{
  "num_classes": 3,
  "norm": "layernorm",
  "lr": 0.00085,
  "epochs": 149.5
}
Rows from block 5 of a small class-conditioned image diffusion model, named by matrix and row number. Rows with one number belong to one neuron. Each number is 500 + 40 x the weight over its row's rms, rounded and kept within 0 to 999. All counts start at 0. Numbers have three digits each.
After each neuron's rows are labels from the 100 images, of 14976 (inputs lightly noised), where the neuron reaches its largest size: "patch colour" is the nearest of a few named colours to the mean colour under the peak; "top examples" is what is common among them. Only what is clearly more common there than usual is listed. The data: telescope images of galaxies (Galaxy Zoo DECaLS). In brackets: how many of the 100.
# gate: MLP gate (model.blocks.5.mlp.gate.weight, 768x384), inputs 192-383
# fc1: MLP up (model.blocks.5.mlp.fc1.weight, 768x384), inputs 192-383
# fc2: MLP down (model.blocks.5.mlp.fc2.weight, 384x768, transposed), outputs 192-383

gate.56:487549490486491571496537568486471526493522453476570505554571432495492469473466489526555510574562528533533543556495511498563432491486489487481475484507525542487529537471490587483488498497489528570486456504507515477508474444515461464601427527474534493538551476534394476490433553505528494485539487622550475494418479521534534510477518501492467512423484503499532534504505544520486483485450391540488517490491561504531430569498488483537530430472541505459521500457441520467483499481479460417459498497516516462434422500574450459515435449544443539476502475403545404449507496488466572559
fc1.56:537564479458504513531491471521542465506580474461527492475492541479491557567466507435437539486386479458511542534619528499583511522487521558462496477511471507521511439520484521529447534484467469518536473477480514485508587526437490560477489463514517456485482425540541528478422438452487557514505425447518477512461458490433533459502574539533507492541601510488468439529526492559469543567507470521565430522418497488545479456469531523546451556515471402455504470504443520510544487498464484530464509508474535466551511567536501482431501534522556430535530538571446475480449473515581425495
fc2.56:483511470486487437462494437464536492552481429496492455495517557412545478445419454469549511456520530557508535512515525521514532485479444508507424569551542527476537496519491511488483545492534500567531480487551515430523557526458506418489575508526502500544532468544570487462548522517526588479485558487527535592534479467520453473588508471448501494526455456563470460417495479562462510469530590517562587557504453493507501589422440527512513519485513586524526479446404532498491531472466574476527539516451524534528528609452503595500491495439539533572509513557472525476498544504482408498
patch colour: brown (65)
top examples: bar: no (31)

gate.340:536516538508490507504508479403495488510488520451526447491395517493528554428541568551465600393458574503475531525562495511486457456386466556534411499514506438508537457548461550498427508451512451564493497477469552535449447479508513465475505508545527527519499471512489514506538512511487516502480469473559540507451554499577472574517534444508559532495568460499492510479493455517505544520531461524483486544523550529467471527579513452568501455442465490431536452550517500460489449477570517417475465473490556492485526531478491533524512453462537487454529527528499500587455480507472452531
fc1.340:422475549533502466428552537488558504500543500513502487498513536516446533449481507504507441511509466490517553421516454577518478561490505498522477515575467483504543426520513552451421470496515448572528455516496488435461493585538508435532455419489522473543480537556437442536492520485539502464445487502531449442515507476508506441527528449471496424514523478546521526464526613455488466406477575462498547485524623510499465475510531520518502534527472432487489497564485460529471412488522524523495526516484487501494444489551468466504483518487478522370493476533502474523523506422510556597
fc2.340:512514483515490527544554483535533517521461511536469536540522507466413471504534508482491379492473614530540512582438501541529548493447452516575511470494581506548475505496497454511494585519502474482513473442501508544519507512544468520470489465535388565528539457512519547513412532520501529506487574468461473495493445477472479453458480490546529519513459505475388466411536515444513510452507536491431472446531466568517474551484512480482574516492445551503510483535457496507479578482487495453488487588485471542498475503512519522495510476482533487539532540520562458472520490547511435458
patch colour: grey (46); brown (31)
top examples: shape: featured or disk (63)

gate.233:563523498484518527525513514474532505544470442534578506418482521474487450519507478590481531508505539417513504450538363503580539448471492497487460493406474513490501442520504576452542507433549515528514468510407565509482522400472422412505474510545521532532525463530442505520536522477534511464446478555505513467542516487475493503516478464475501565445466456478493577519542499504488452455517613484502519509499458509547543478527521502508501450579517520505501411487540485495438444465563495537542535519497498533465537485526496520539449591459498541550541527496388491461507507531441577530
fc1.233:469527519549448505527518487515456515477616421527477532575509507496496529525500458467528441399556429467490501528500396533503492497556496514475469570454447480474463518499522511491537488570483446482521519455489468521534569609498528492476534580458512445482556611553460537477509475484531510524498488507467487526443476485448528506497519485471565491468538536433513474509496498512504517551532417524506452576506546479475586501565524477505472457512464484556435546492450508473452496540426498562500540484478440524510438507466494494443478479513519559588527466516464501508532422473525492473
fc2.233:545500536539468515529558505493511522420556454493543476449448517440478499531566544485530501489580422564533546504527566470505507538558493457476566439520472574555510534521504500485534523492448507432516545518440494513560495521469479491453535482448432434525447571527542438538537583493470520452415469458559507502500523506541502528443493519491541455462438451469501468450531482536476475466446499476569533493506532498553531501519613493497507513543540471514598530490483519528529544524561463457501571457471436524584524549508476447493467633478525530502495491524511533457555447499430451459
patch colour: brown (54)
top examples: bar: no (33)

gate.383:580453539502531522533479538526492480489448544506556486550469412487494572460580419438501503501421451566567438463482519495539504487471507569517523462493486543538521520526515445479493472559519472488486450507458517484385566551540508494555500477462480464471471487498499528473483501476471507546444480423497489503470451471532500499559473468501464525524459577510514529489516506436483484479490511474401504443598519452474540500516527467378505521548454442551477613483488455505449499595564462486512541519563536537466373508553487515489498593418460501566488418507509468541522448542536531488
fc1.383:497510434490539491503475436478554576488481502485429484446503519558510516498529500467517565460421492539469448626495564410489520489541486519548500498386520444536488575496419470546488491444511499478486532523523434495509539531484526556489528488472478516516456484505531456457526478555524460530527494545492538516516462474459470510429425529570471475577561416482495458584514517482471457538443438495484478512468495565492461475438414498482482522519473433471501412454550480486529515513432474481508550561476543496523482428400512443524492495482532486467452518444536531448503497561525466520
fc2.383:637516443458483464538472544516507452479484539492562512528529540436490494507487513445476479523557494488517461436504548550552475444498519436459494498436453455527542505541443460475477586537499539467478405554484513494463473470522485453437534422514430458523568532525521513531494651483477554462514449587487512494491523452478467462514480511460469536463493472484499499495493523478533510517476479503477472466404573553537496489513515462559422480417528462491534467527486532488498512415514447506494525456524492522542450472545526499527500579505496508479515451503446497484471492436572558573
patch colour: pink (33); grey (32)
top examples: shape: featured or disk (60)

gate.762:463439465551498489489550536480543539541536459489497489517463535514454498479509459506496512491562572478519513474513498486504468532503541473501487493550502492448469490540516443521412543533477511483412487527487559439455457465602487388398526569500554515493535468515469529530483509458500470509481576452542455535509537498493497503516512490370429535379546530398594477532482497470487465472537475524502532545524519506525542502524516559506478420523501480477510493544472405421488482447523484501451503462531534434523536497557436467485490489491427478423498559513497454540487538450509532493
fc1.762:486483498508549449453515470487447520482521520457499550546513502525520487482475420507502489468537510509492504464377526566556407490535492471481526464478532527500572535541405540548534545505535479516511495446540475471536512489542501515468527492464491482497536559500523494551522464526530441507535464543452569550531435535520471472532489529492558497501418488472477495538455526558490484518540568545446508516554467553541487496523508499430505440498520477536554480431612532484513501522408462511499488604498542552428454521466504533515452473494471525543538411524459541527462459439495468460
fc2.762:510457521476562472539525446506395484486519463505415487471499523563513472520496454523471431505494559540497476463511511515447581484554514567522504463499456506470432484488450496462480516516556496476439470527456550485486495589541504521447483509492571431533484566496420546581503539469493553484530528547542483495491508508542517505461502442527444498540480436487487494464475483473523523474473439549505490443498460538467526518465513529490486515517478490469443513539645517515497550481624484576480507478527491447497441467481507495474437504505475521516578545493451560531461485498553484529
patch colour: grey (42); brown (35)
top examples: shape: featured or disk (66); edge-on disk: no (58); spiral arms: yes (43)

gate.600:444512502511596464502534467479521485465498483455498456491478435470455610547518513480542467549552566526483499492511514456506499486435567422564550422494472535527582504489491408521499565532462520447486517500422615471498451565501494518492451543468536525544509488522528498503575509504551484537541471421464489483477468543558469538538487450464576536487498501532503520470416547574475494469478469531576484474519519519538496480474469535533550478507444483449528558481494440487513471526421524444525506503505557465447459472487520471445446459461476500534532462456577536460482565485477434535
fc1.600:416476483484450526464462526503493492387565521466454459529497469599471455541531494481472417524500415460483473473459449491500512525486568557580522492525498539482499434482502478492506458512472513500459482527490517429455480546489465499486504513458505537544534440539438463554527583474578582483474520467512443462523483557508545451526549439534503515520493525495494499485503479541473478411465531473497489497501520507518460523488485503489508434517426483501539561464494487484481537434480495472509440512441515471462461490518484454512445462542474535412495483486571568551457568493498459548
fc2.600:529493490557502477505461570506539579491481566544486461478515486570516527412516525521484525485498535515579498458520557498418499463505577472459519466482498531457484533517436553490566482434381559440529508548529503438564507515498479516468469525536444561469532469498494490511533457578552598514457517496492447517511505591523453446523522491550550459450484475556546615493544459474514514438459515528554450505523581471458539402611519494474569551546501489518480454491497510447499490546526537550466522518492480568497527489521501568481534477454543447558519550364540479523484559484527558523
patch colour: grey (80)
top examples: roundness: round (43)

gate.708:487467519498467468483441553485475481424599436544469488528473534503481559522586531523484517520490529449493586466490423556542475505474535472496403496510442394476438428532511554430465496496472509488499468548486505474473510502485456497497515502514539507495457448518414494572546477496548527467479510508480536490476546525580482502534559480472487423453464512438523485409496569455464488519475506513477516515448477552405456453433567506464507503534463513501500493463505534463509532414523527450503533508483526436503513429540434449503497562565518496426512508458480539486471508433492507581
fc1.708:505460524527426511507491503508558502471480536559512493576476513528508518507511384474507448499487548440513559489461457522512507535544491579500529468518552545493513490482489543520544481548489514529528474485616502433498519406562508511486471503460436483499480502509570446484510482493473472508450480502485458516468441513587477513483459420551535514450471537480514561537486456553517470519517577484484566546535535538548519478535599484458464506488586490516462548561432508498440478650464504490443483485492460490536402451474545466463552536542404503437503487399528530520487484474470490455
fc2.708:413526454500508586576501566561549488546503481467557519437454518547493481499490406533478527485552509497463459542492452552519563488436476477508532509547505491514519456514499453505458560494464517462506441483470519478494486694510524425519509516457495472537513567526536531513492488566568526459555494574549524566505522509493488528530517559482523468533520513486508527565553506488472434557500416524411497515488512558596488527482566529465434446472528516477583496467478471483535482536510527428487477521501499506468517492494485504418439505558523509430487484433536536505494551512502462526
patch colour: grey (70)
top examples: shape: featured or disk (69); edge-on disk: no (62); spiral arms: yes (45)

gate.76:517475524444500507511498492501493443530456581524487566503468546501527484515444505502438561502484459513553427492484426528491528479538564538452517510513484480452497515523496447545448516498514484498614521472493461458575524485508560461445538493555469533556525497461539570474488449475495378473496528411537519487499494524468499532470410481495477527496483456531459462487603485508474511607566494498470462485502553496490483533391539490507426501447495450505467537518491529489500437520569521535524541450529454518589466541473530565481537529509571525579493528531451521447460464600513477473
fc1.76:541450490433508538520475485468471453480484527458516470484457521487507525520452470517457489488504517520518510496435439556512550515546556512443477541540464492538477546527531528522472516524497526534547544502526488438510490549539533424476458561569451468526494452487498485562558455483524387494500524572478525505506568490491438545418473495569520489644544480492456468511531481486485539602609472481518477479486497502432464505496527564537446500443444417546414575496523523528538453499542515562545503446487463486488498530452497496522466570491503550502494490495556522494542470497479516527
fc2.76:454453541537549528526468470493521600494488461512424414519514417556453481510421485552480493505546514546445514481479457477442485522492425493498578521586534487524537533480515482492443543482460511463496548527482463388474571499516458511536464499460534517523467484514559515446465539528499597480496469524510532502475505517518527465529483491449423518501458415526463467493467523525426511459513491523500498484552465466547540518496476499537463513527564551505526513481511557529445521532522474502504546409477475471502471567500485551525463456515529560532513485609505480480517497484509448500
patch colour: brown (31)
top examples: shape: featured or disk (64); edge-on disk: no (51); bar: no (34)

gate.534:505470576483507526503449461568524572465547490471487547488515476534522528510457519515501513502471439432530563501459498558479519525492514479519431435573469422485514460502539489484502515491465565573491461459507526486467453449562537526412512404484542512557497462512431448476498524479559601496553460479548548432457470419581532442548525488561526517533474480419507523433494520473453593518498482509529477534505612460513551452533538505468478446419485485484460468508526462582553491545504463495489458520521468529495497540533483421515534477479496600458493500500595457478508489551474490463
fc1.534:465494486542529513542442464526422511445526487581511485565529554507497480443514524484492533467487476538561493509502496525522453498514492625425511486497478464437501538529470588471521428510439497502496529593524501468522407453493460468621596527452642444576470513514472449450568469497445502477476550548496476498520500483467496498523484482503545540489577495425509541491495473514556453567528496458447504457500497537521477495522483546477589530512581497550506467487518534517502480443447526545458488532511437449504486441485510531538454418509503540459528532519477525504498449511430433537
fc2.534:484532512555528521490483524470440536462525498517497466500489474521483508513515484544488371520514467567433511545464538489520497511541478576534525485506524499527549572510438500521517497496544489551493499415494471494455436568507447563565482531518503492470492525579478506486436521542469455535514483608486535474504581555535505473553480523482471515481474447443515488541455521485471470446515502524452462549537487514502504476484503561514447477446530491442430507476569504519515558474497507420475502505420623457521467486530521456494506576481551475430551588560605484530457569468458506540
patch colour: grey (49); brown (43)
top examples: spiral arms: yes (40)

gate.568:525513549502492495537467489496497533485519442518470509525555496533502456476503474584480458471446475456534547482475364409503493501534547528519477500504435508469512458503472608413514516447480470526484437463511409460496461500437519472550528445456501492526591556521437512536516551487567527415495497500556475415508487393508505479549531491467517517544433489518531463489575455443530417454519493475470557533538455477509487508459524568462568443520497511469532510521507516592532554524469518521496582536535461476504531555564503486534540514410520446504534460388492518520531512488453493534
fc1.568:545477431437583512604555492501489498495493483483440464395494543453504513471520535540543557467469525483515532484498549526488449482454536482474468542527422493509518457481474506416435468492504418550481455452527457497521500532457500459448505545512500490560514590498504517497569525482478466531493513453529494475417560483476520486467554497504523504520485490494488461531481524476510451559557441487480518547438416469486497557515475526464556430424513447564573484493533463540570540443491490485490484494520455516533513569559482555561574452439491502513473470589432481562496503584490401531
fc2.568:545499453502527518480586530515491520495472482517549503533505504495501501505553473450523489500454537512465460451478594506480476498461440476543518574467485496518598447502488551502469431504539525587468439508502477451504562507574506502449508468440439492516516549464501494512473550518501534439429477481509490491534480545523529447546468435491520467501524495480524502517451506555545601444465532500389486507488518495501469405504428452474559476436474576448417508481479463541496469547559429518498474566487519460486463575485554530549487528457461452503517534561503431506585463526569438485
patch colour: brown (52)
top examples: shape: featured or disk (64); edge-on disk: no (51); spiral arms: yes (40)

gate.115:541476450457436536422477557476554480488557565485489520516539420455475424495467472489428478470493610448466573505519442490515456473492554501548444521526441480457452420527519563414453519475429585547517457488515559494471515505534501491494489494574526523519434479542436428540528538510511578489387523497567519515491498555544573412483507480463501473513527501537499522472474532454527503503501435500562464526546501407505477496525490491462490498584482468550519490430491564593472549448495537466536442498560445496518449459540460507514467596536524524491512446543494463579548583466489553523
fc1.115:485495529541514518534503535567525524519530529524514466511467499505485443543492375477462486431505532434505450516484527408510495520501512471493466547494471531505525522546485513510511396540503497541536459371583469454536449477521515454526558502489495471483512416472559549487551456511478475533460477474504512531584517487567489501544523568517505488473519514526572515617486513488510464538568516526440500548493518531513516489537482545459413516501577446540484527513434474543533501554487472575484471560528471502495476502530534465422497627468452453522480571447503462510495479503528456538
fc2.115:508562490549509558469495491523506498533531512441495503474520429518513549503475474547521511438531531451513471495518499549552477484567419481481477545511453468456491513507437480472543459477468485479491437545415549473419436534468392551554479518501480529516447481478562503479464520501526522403530530530443516468483509532488503484535488467471472513516491486523528502600557510574548575499499479547467463421519532551451509493432470445472419525474455502491501479398517480535447515572467483466473490486523498508501480486497466516407474426470522522495374467444544454504462470475478469496
patch colour: grey (67)
top examples: shape: featured or disk (60)

gate.135:499470562486504429565506485521484468496499484513490493489510482387554527426579472534488481432486514485488450506467417531520515466451512458466495496448516523506474501502479533589491506508542477498479580457558438518457473583438543484353495555554504471415457493508542517496504539556469424608495421548560498562486509484472511559460428585461529530537450471473527500576515506454558462557495452459556483519487452486523521496474504486538512511474500566489542424483492469475534476542524537477480443478465499547472533552481518480425471534487518475529457487483553514535458496520564438507
fc1.135:458462480461503537549532522567499472539495537512555492444494504492474507390509507483502500529486467485539455505459408578525455498498515482506498524526495509552362551461559525542547468538504521560479484542591372496454524539484486572424499545499513469442495488572469466526507528470422503532475465538490513466495536562486495501468494600475542528540481481539535549483513511437526493557458451514456485478444485452529558536487479542473444527486555588489592419480530510507524527454413492520463484508481488500537524491449464488478442562580539469481557459456509447492512536503554455497
fc2.135:452520538506559428537456514484538543450507529477560525420477467506474449397474593491509474513535564527520541524491605596476497527476513500498463469476465494472443488454426515519516474505509483438446475376592481542547501585476477505504540537489465508562568511472471456516455503501537548542417467528454518500527531420514507484494461530423477549541433492487476468438452490496449471544510416485431507487546526468491568505478511504501551491556540598556540554569496524506533505506454524487526492529514526531483466475469508436512480554486531459411509455430446526552442470443478575479
patch colour: brown (55)
top examples: shape: featured or disk (65); edge-on disk: no (54); spiral arms: yes (46)

gate.128:615495544499385559528465465497529491520454458529483514471547463508483447467482492517515439561508504512482465490597468569458510543487469509502564470479486523493455475464511524500559533508443587470484566514438458515478503585482501586541472480501405569439475519520480532476469400515458515478543484425475531559439536512575491485484501531492467486546424493461514493506515479483545576501475546484416510435515505485532503527487471491467484484507483547562531526449502494505412486540507485548513465512514532446491389545498487493484499503466447511521557543470467571437513487497515483431
fc1.128:536552490477451529519498547444530555518540430482457478565483528534453471502496536471462460487569553505514515459525411547524473498447470443496514508529480507495496486545589529401529536471575485463408474481519504424460462499523443477446466499496469557560496463488463497471492539521555492511440509549501461471499467499515542464535524543472448472437482523467559517496476607541464491457455519525537468496471496451490456546506520480499469506562520421449533530519492517552491521477489486536537506487493552512523478484509452529519446513505480498456511471488535544573518539476483553528
fc2.128:428470556435437584462473524534542534541449507578553444552455484526544493537469512471460553538554444495463538482476494495528512470444511537442516487474429528459525458519473502518510494484387492504469533552579531506555507437545494399534479536526587591570484494510507502481440525513507493496535470431490550490560546495450473565477509472502512514538507516484580600564486491484481490511545453553416479526501472533471497537467493514441511549541494452445566503551456500451527515512479527557474494454488542524462613551540471517489516485459478439476520467433496523506426481478539456515
patch colour: brown (41)
top examples: shape: featured or disk (62); edge-on disk: no (53); spiral arms: yes (40)

gate.97:532475563509581462490546553452530497477509516520497526502458553495545485592528408527495541460552397498533497514496508510513490472503507564543454492441518547497509507499477537535435534448468473531518510492533516532506496543514484453548468461506526452464493540462453572491552572514572559507542490417504502477435361473565441495472488540461458478408567512467475521481508517543526489422469535544543482454517431515512521521494523476481479523516525447549520489426439497443502469449509404498488438550543483488498458545501476553430426550448431503514479516400510458597539535446545497529
fc1.97:561458412462484499521467544514506527468489472423550459460478494493520453523472553525524486463531512550539475523484531554496510438600550459485488492648512452438518498541481471471469552533509552486567428488484532472504564518479515456588457483457516527509443519526549451546498420415529487500421542449506554461519523529465512502583531413493477396552567528444483501481478529518505511512397508497553520443507520512430507535534484505473462520498521452464476456499495484496502449498485502517431602466520485491493521555546466467509567478487465466527575549513491495448523477548463501554
fc2.97:417479562433486513442458428481536487487516359531492466517543425572534503459495474471472445450475499517465524507462496511559563503479453508507497534542550550487465515515526501442433533547436488552523551504452524509505559421451486534646549495505542494537542542491451522531528499492515453498454445513530474417490492495457459562523525551488427443492511521486447544435455506488524486479450456475541484516533534514534545506516513507509475496484560551480508503503421514562465575510570525445542569543502568472507450508470499485451507459461437528473504495489452488511535458494488445493
patch colour: brown (76)
top examples: shape: featured or disk (63); edge-on disk: no (54); spiral arms: yes (44)

gate.54:533539548434565501530502509535474570516489476492534494508529477515528463463504552527501504490461548477453404509482469510485511496515526470486491512491449472473470485500531510526559463512496433439467430509463471535505477462509478520479499530515461577455515478515559469497464492502512545553501474451527416457423483444545453511498472538497593486479443543560561488493546560527484560482524442461474503438460458460531548517500449501484520514547451513544469544495494477480543471482496445518524397539545446505474500514530462505503481529445527525501479442467356471526471505500526515457
fc1.54:473506543503498486464563529532592482463469505464460522494477496499559530531467491491536482453541468532545475512514530479476508457427532450533404477466534442533524512546524532479489541477445517558545522522593448450520524457505490522401512520414525430528490544467503565506498466522552483524494488556534501512514467473528456474458550579436490540387416506431457492507520507492546569445497509480497474546509487460491497528502561498496501495537508501435612510459450526490484486551485489504453570561544454506506460570562522486450495497465470486526523551445531505509489519489475500518
fc2.54:520461502524489503587429526469478490452499572478462485486493498545441538462478528482488448456543475515439474487470536488505535504437501515401528583528494563510513536505518482509550570502475487513523447496528529497534486526561460570489534491524469533513467482531409530511511519543483493458507563525484490517480512578477469501486524421553581473488530498580381553485540500506538517460509453523478512481448511492519539541491402502539481504531511552542554552487466511517565493549504495516521546605514487469492593430545455534469518532437448524475575527380516538429509480484536495476
patch colour: brown (84)
top examples: shape: featured or disk (65); edge-on disk: yes (26)