Weights of a small class-conditioned image diffusion model.
Training: 17200 steps, batches of 192.
Rows from block 4 of a small class-conditioned image diffusion model, named by matrix and row number. Rows with one number belong to one neuron. Each number is 500 + 25 x the weight over its row's rms, rounded and kept within 0 to 999. All counts start at 0. Numbers have three digits each.
After each neuron's rows are labels from the 100 images, of 14976 (inputs lightly noised), where the neuron reaches its largest size: "patch colour" is the nearest of a few named colours to the mean colour under the peak. Only what is clearly more common there than usual is listed. The data: telescope images of galaxies (Galaxy Zoo DECaLS). In brackets: how many of the 100, against the usual share in percent.
# gate: MLP gate (model.blocks.4.mlp.gate.weight, 768x384), inputs 77-153
# fc1: MLP up (model.blocks.4.mlp.fc1.weight, 768x384), inputs 77-153
# fc2: MLP down (model.blocks.4.mlp.fc2.weight, 384x768, transposed), outputs 77-153

gate.676:489489515509500486501501488511537477485499502471511516501535542457460495516546490527508469498499484488529551539424507530450554495469500463510513482504495525512427491486495527510494517535541507478562522519537470520564513502503489531
fc1.676:503505509490495514489505520488486482480505471489503495483496514523558504482559460484501471481534503526500571519443502585517498495522526464537485541494476526498528522495494540473479502517536518521482527487511543511515463451532484458
fc2.676:496504491484509503509520499473477551556499464458530521466499504481485508499522496501505503512497476547478529481492489505519513519521511518474512497473523531556485532481489501477486483512466491527462476479523543510530488547506509497
patch colour: pink (57 vs 0.2); white (39 vs 0)

gate.131:510465515513501500510496506482517515469479454504469499532495432543552509500486467467483489490485457496464506522495500511510456521495557478524497467500440495505552489478477517510497467463489517502507496434434509494463499518507525516
fc1.131:490480481502534506520495480520476478493509513479533485497462483492518502494450465488518483500523472509476521466522512478502441508455522547528508463490462484454491536509501546481430501525482481500496558526500499536518502507497551531
fc2.131:488486449527475484513504495561482449527502462548479537497501456491510489526477458529495474489511500448526486490477550542477440539523504535543501478494516467549520498488496512502481476489514504518477529512445547486462492492517453491
patch colour: pink (33 vs 0.2); white (26 vs 0)

gate.20:508449503518509498510531479518507529508501453514496467516472509534510524441477499503501503478534503467489551475489510504493480524467570506511467475514520542503536526512510509487487506478519488519497502541482533521520473522510520494
fc1.20:477510456558489508500487449527449498507511523532455514473472518479543450479509503484488518498485485498527500521492479481518536462523520511524476446463486505506524530497498478487487494512487472516470473443494492514528494523507514519
fc2.20:437493521448482503493494507531526479493508493564467479473500550493488540515501502472490521489499490508465501505508481491488517470526488483505504502530482522460498455493435496504506513547507511524518535458474499511517512542515500482
patch colour: grey (42 vs 6.1); brown (42 vs 12.5)

gate.321:494466518492504518507507488542462528521494460477499483511497524479502478524528440539498451462490449520471554491464534554485477524501530482490465538498497545503497516520475515507490511500519511499491452475465511515534540510529509480
fc1.321:483512512496491480490504527503489482497525503517496493480517483547516466515535454490516474539485504497504525536484495488445488405500486501495516488492531502454483472477494502513459484507494538510535469495477523495467537502518494530
fc2.321:478493528500516497491508506474522554515484489486499486500519498518474497527480513459515513523477527502501524501550479437519494465518494471529500499521513513490519487501532535512488508482502508556494498508505526503484531523511504461
patch colour: pink (61 vs 0.2); white (39 vs 0)

gate.529:514490550492513500506505482519476536466469496544530504494506548466478502500510495486545517453513542501501496489513496500494516529516530507518468478462546555497480504499477464450533478473494515517490471494519502477533484479515540481
fc1.529:495488508510498473460466507478534457524480513501534527495505517495478452503513506505517545504456529509492471536531472495482523502534460513500523533436510502501483496512503495504517515479515475457508510472542482483468558467465513494
fc2.529:526493547528494505436504515512523482476495510462483500492521459481515500460445507533563483558496472488514506494495506499502477457524481492451501523467474429491540507519483558530477479500489509488510499461446497521501506528517475475
patch colour: grey (77 vs 6.1)

gate.310:536442493504486460485510509505502557490504471494533492522522495502475579518520496512471478501491490490499536500487486576522484541501507417532467527487556493477438498551544501508500498506503508529493498491444501508484502495515510485
fc1.310:506537458464520524449498509447499491492499505484469479496487493510484422487483533517537497519495528484547516536497501519514515461496489509500516492506481508533531555504494530520489498495511509492543484474484485530489495501470503500
fc2.310:460490552506497460465490510554496539483483500462487487464531494509484533509488508507489511510525526548471534505524516495485525495477513459467531514492529508461507472460535517529524502484504492457525514514515519500528497544480523542
patch colour: pink (40 vs 0.2); white (26 vs 0)

gate.283:486498467504483507503545509496449563504451502502501442493515504483477506509537481466534446494526455479506581521497528549471491517529494486493521540508464538517469513490497492483461503513532523509495506541460497526536509496481493476
fc1.283:449508473498534510508494463470542518510495497475531504507479503471522506532491488488506453479477496491506473509455488560494547511454499430491513494481541480505543488521501502513485515493488508550547508506466542517494530489488457490
fc2.283:474501534466487538442528521531481524463514486483538479515534502509499468455502505516518482462489526536495541493542514475488521483528506491501529508470531479531528546487561494479546506496454497517495497517481479511490510520566488518
patch colour: white (29 vs 0); pink (27 vs 0.2)

gate.152:538519500491463472479474486540542492505502535513459545456507503490487502505476509539596520544516450502518455497523465465514460482529484532480494492519483501513480449519524464514558540502531501495519523500533506477497502489487466514
fc1.152:528540467483512474505491490477492499492502504437533449504484491521526494488529496499564438512494489487479488509453513524488481484517564493479494485501485438482443468481528459537490501521489509471581502505498515505515526527511506526
fc2.152:462473485494486473498487519458529464483481466547455498531513494476487501515493515505530525501495507486500440506554498481477509519490404471559529474536518491500526477504509496477477479503482515556541551491506507485493510502480550516
patch colour: brown (75 vs 12.5)

gate.144:524476505506521501505497490500509533494504500509485487490553470456491518472568436490509438532501480489486533515460526551480508553488535532512498518504516505519529520466511499492476488511566485499509532504517490507542512489516534483
fc1.144:446502485468502483482485538506555470503509530498479521530539579484461484459539477493500458453506504510477491511470501516501478457487486489509530538449503500491483498488504508501490541490502486508542456489514466500475499493511446499
fc2.144:443476537487528488468459522504517518522482495448501481525517548529531482513485494487519541499523500568510563487533484503507482443491525496504526524491501576524477519518498544523516488502464479512476532458494497502499515525501520521
patch colour: pink (46 vs 0.2); white (26 vs 0)

gate.713:492517494497476515511529502517506536520526464512513482505484532498488518482521439506466467511511505499519499519475534539507484501510569471503515504496499533488484527468542522507474497512529510512506491501399520538462488502511494488
fc1.713:506490519484512504498503536479529472510503517510512458495515446514527473533558532499475480532483528478472507528501530523455495452508538481486489510501484484465487476445483480530502504511494517491528503511510476537531517490530488477
fc2.713:475539508515482473494507500508492523498516502466502507464519490511534494498482559482520511513485498535509535514519501423530492477490509480479518468498490526472485481461528498531530501477486508508510494506564529489483497551494497507
patch colour: pink (49 vs 0.2); white (43 vs 0)

gate.159:507503518556521502516501489472506500491502504486548498494514524460497526509498475527496442489489537517467529535464526532513484496482510519505516517499493478489518472518519536508480476570465540510579486457500532529491481483481494466
fc1.159:493504486533514503510507489461506477508506554516502515488503523472496511500448524501522583482478519518483446494509474485520517459490460514498525492519551523503529491517515486489548486520446459458495473466522486459477497495503502496
fc2.159:487481450489486517495475510469495501498555513559475495496454462475519542478494502456493487521482496490488533497503498472483508530507441491510499523515489469511518476509491471513516498492484493501511591502498513494459531481442514482
patch colour: white (36 vs 0); grey (25 vs 6.1)

gate.433:488484531479488528490525485476463522537497539472461449497518484522469509496546427512490478514518484468504543520468533524467481517498485484544488524529504546533502504506519523503496516489504498534505486513444529520514448498513490478
fc1.433:540521534534505425504499507534500508496487509506494515475526526480470475494518478499514496496480465486491446523465508520447504449512440477483497523444496519492506514518526482488492514522506511500523457507538522476480526500520523500
fc2.433:501480482481487505505548502488500530473518568500482469500518526502535498510498538539519516444510484486509592505532489455475522467522502473472505511533511512501499483499476486480520497489464509480491484479533527500472508552500492511
patch colour: pink (52 vs 0.2); white (31 vs 0)

gate.541:508530529491470502448530529500534489542489458519496484493487504468467503531523509503479503541499452480502515513528518522486535485488488483505524507490540487493494512484536474512491524453507555495523487498472504527489490494536467488
fc1.541:485479530523482550507506520510489509514516486462497480476520538468477454519549495472505471462491496491469527486491507521540504525505549498507452457499526486518498536527482483473481504481518528545477511507441542477509468462499547472
fc2.541:492507498533441511501483508521483506453469506441514501531497480499513485525491502478507488531534475492494514492546529430515508502521472486485501496486484489516487482447481506501516511503492510502455505488539509507504508580552490486
patch colour: pink (53 vs 0.2)

gate.543:511525529499526476462534508516521514504464538492447481494532485489518473522518498549518494510501482557515502477503487496530514484525474465486531523486483453494527508497535469540531487505491468495504495503498479467460482453463517530
fc1.543:498548517500508561481519470515531486497489524531578502476494554489477494477495499513430491465505530498554503521539524490465497477471490475470483503479500497481501485542525483532523491491501514529500497514503518508461499477485486451
fc2.543:466530531512513495501507492500534492486511471494464513479504537476530469496481498538466533546509468550499515501480493511526485530520457569512482499517530487484494535506493522512502506517488469490499492477519510480515506522506519475
patch colour: brown (45 vs 12.5); grey (29 vs 6.1)

gate.540:488487500514486464484511514526541493465501543519445538484509495530524511571506491511504510500492494529497450503497499509505506482493510483483547519496537460512470491459526477530522481509502473473500506478458519534469480448525493468
fc1.540:509553450492514483490508466506489508538478512523548506516468464533510454499521501458481486487487501498479498484486492487504529479499512494509502517517536488535498579465453471530482468481481510532501497527499504494518560497497473487
fc2.540:525505487484521489495519469501541497558499500438454500491473538484490459521501491494470511500492493478487473485506489509498439515517487499501500509524513555507483559534488541455498469515460466445502487509485541502499548521488508513
patch colour: grey (38 vs 6.1); brown (35 vs 12.5)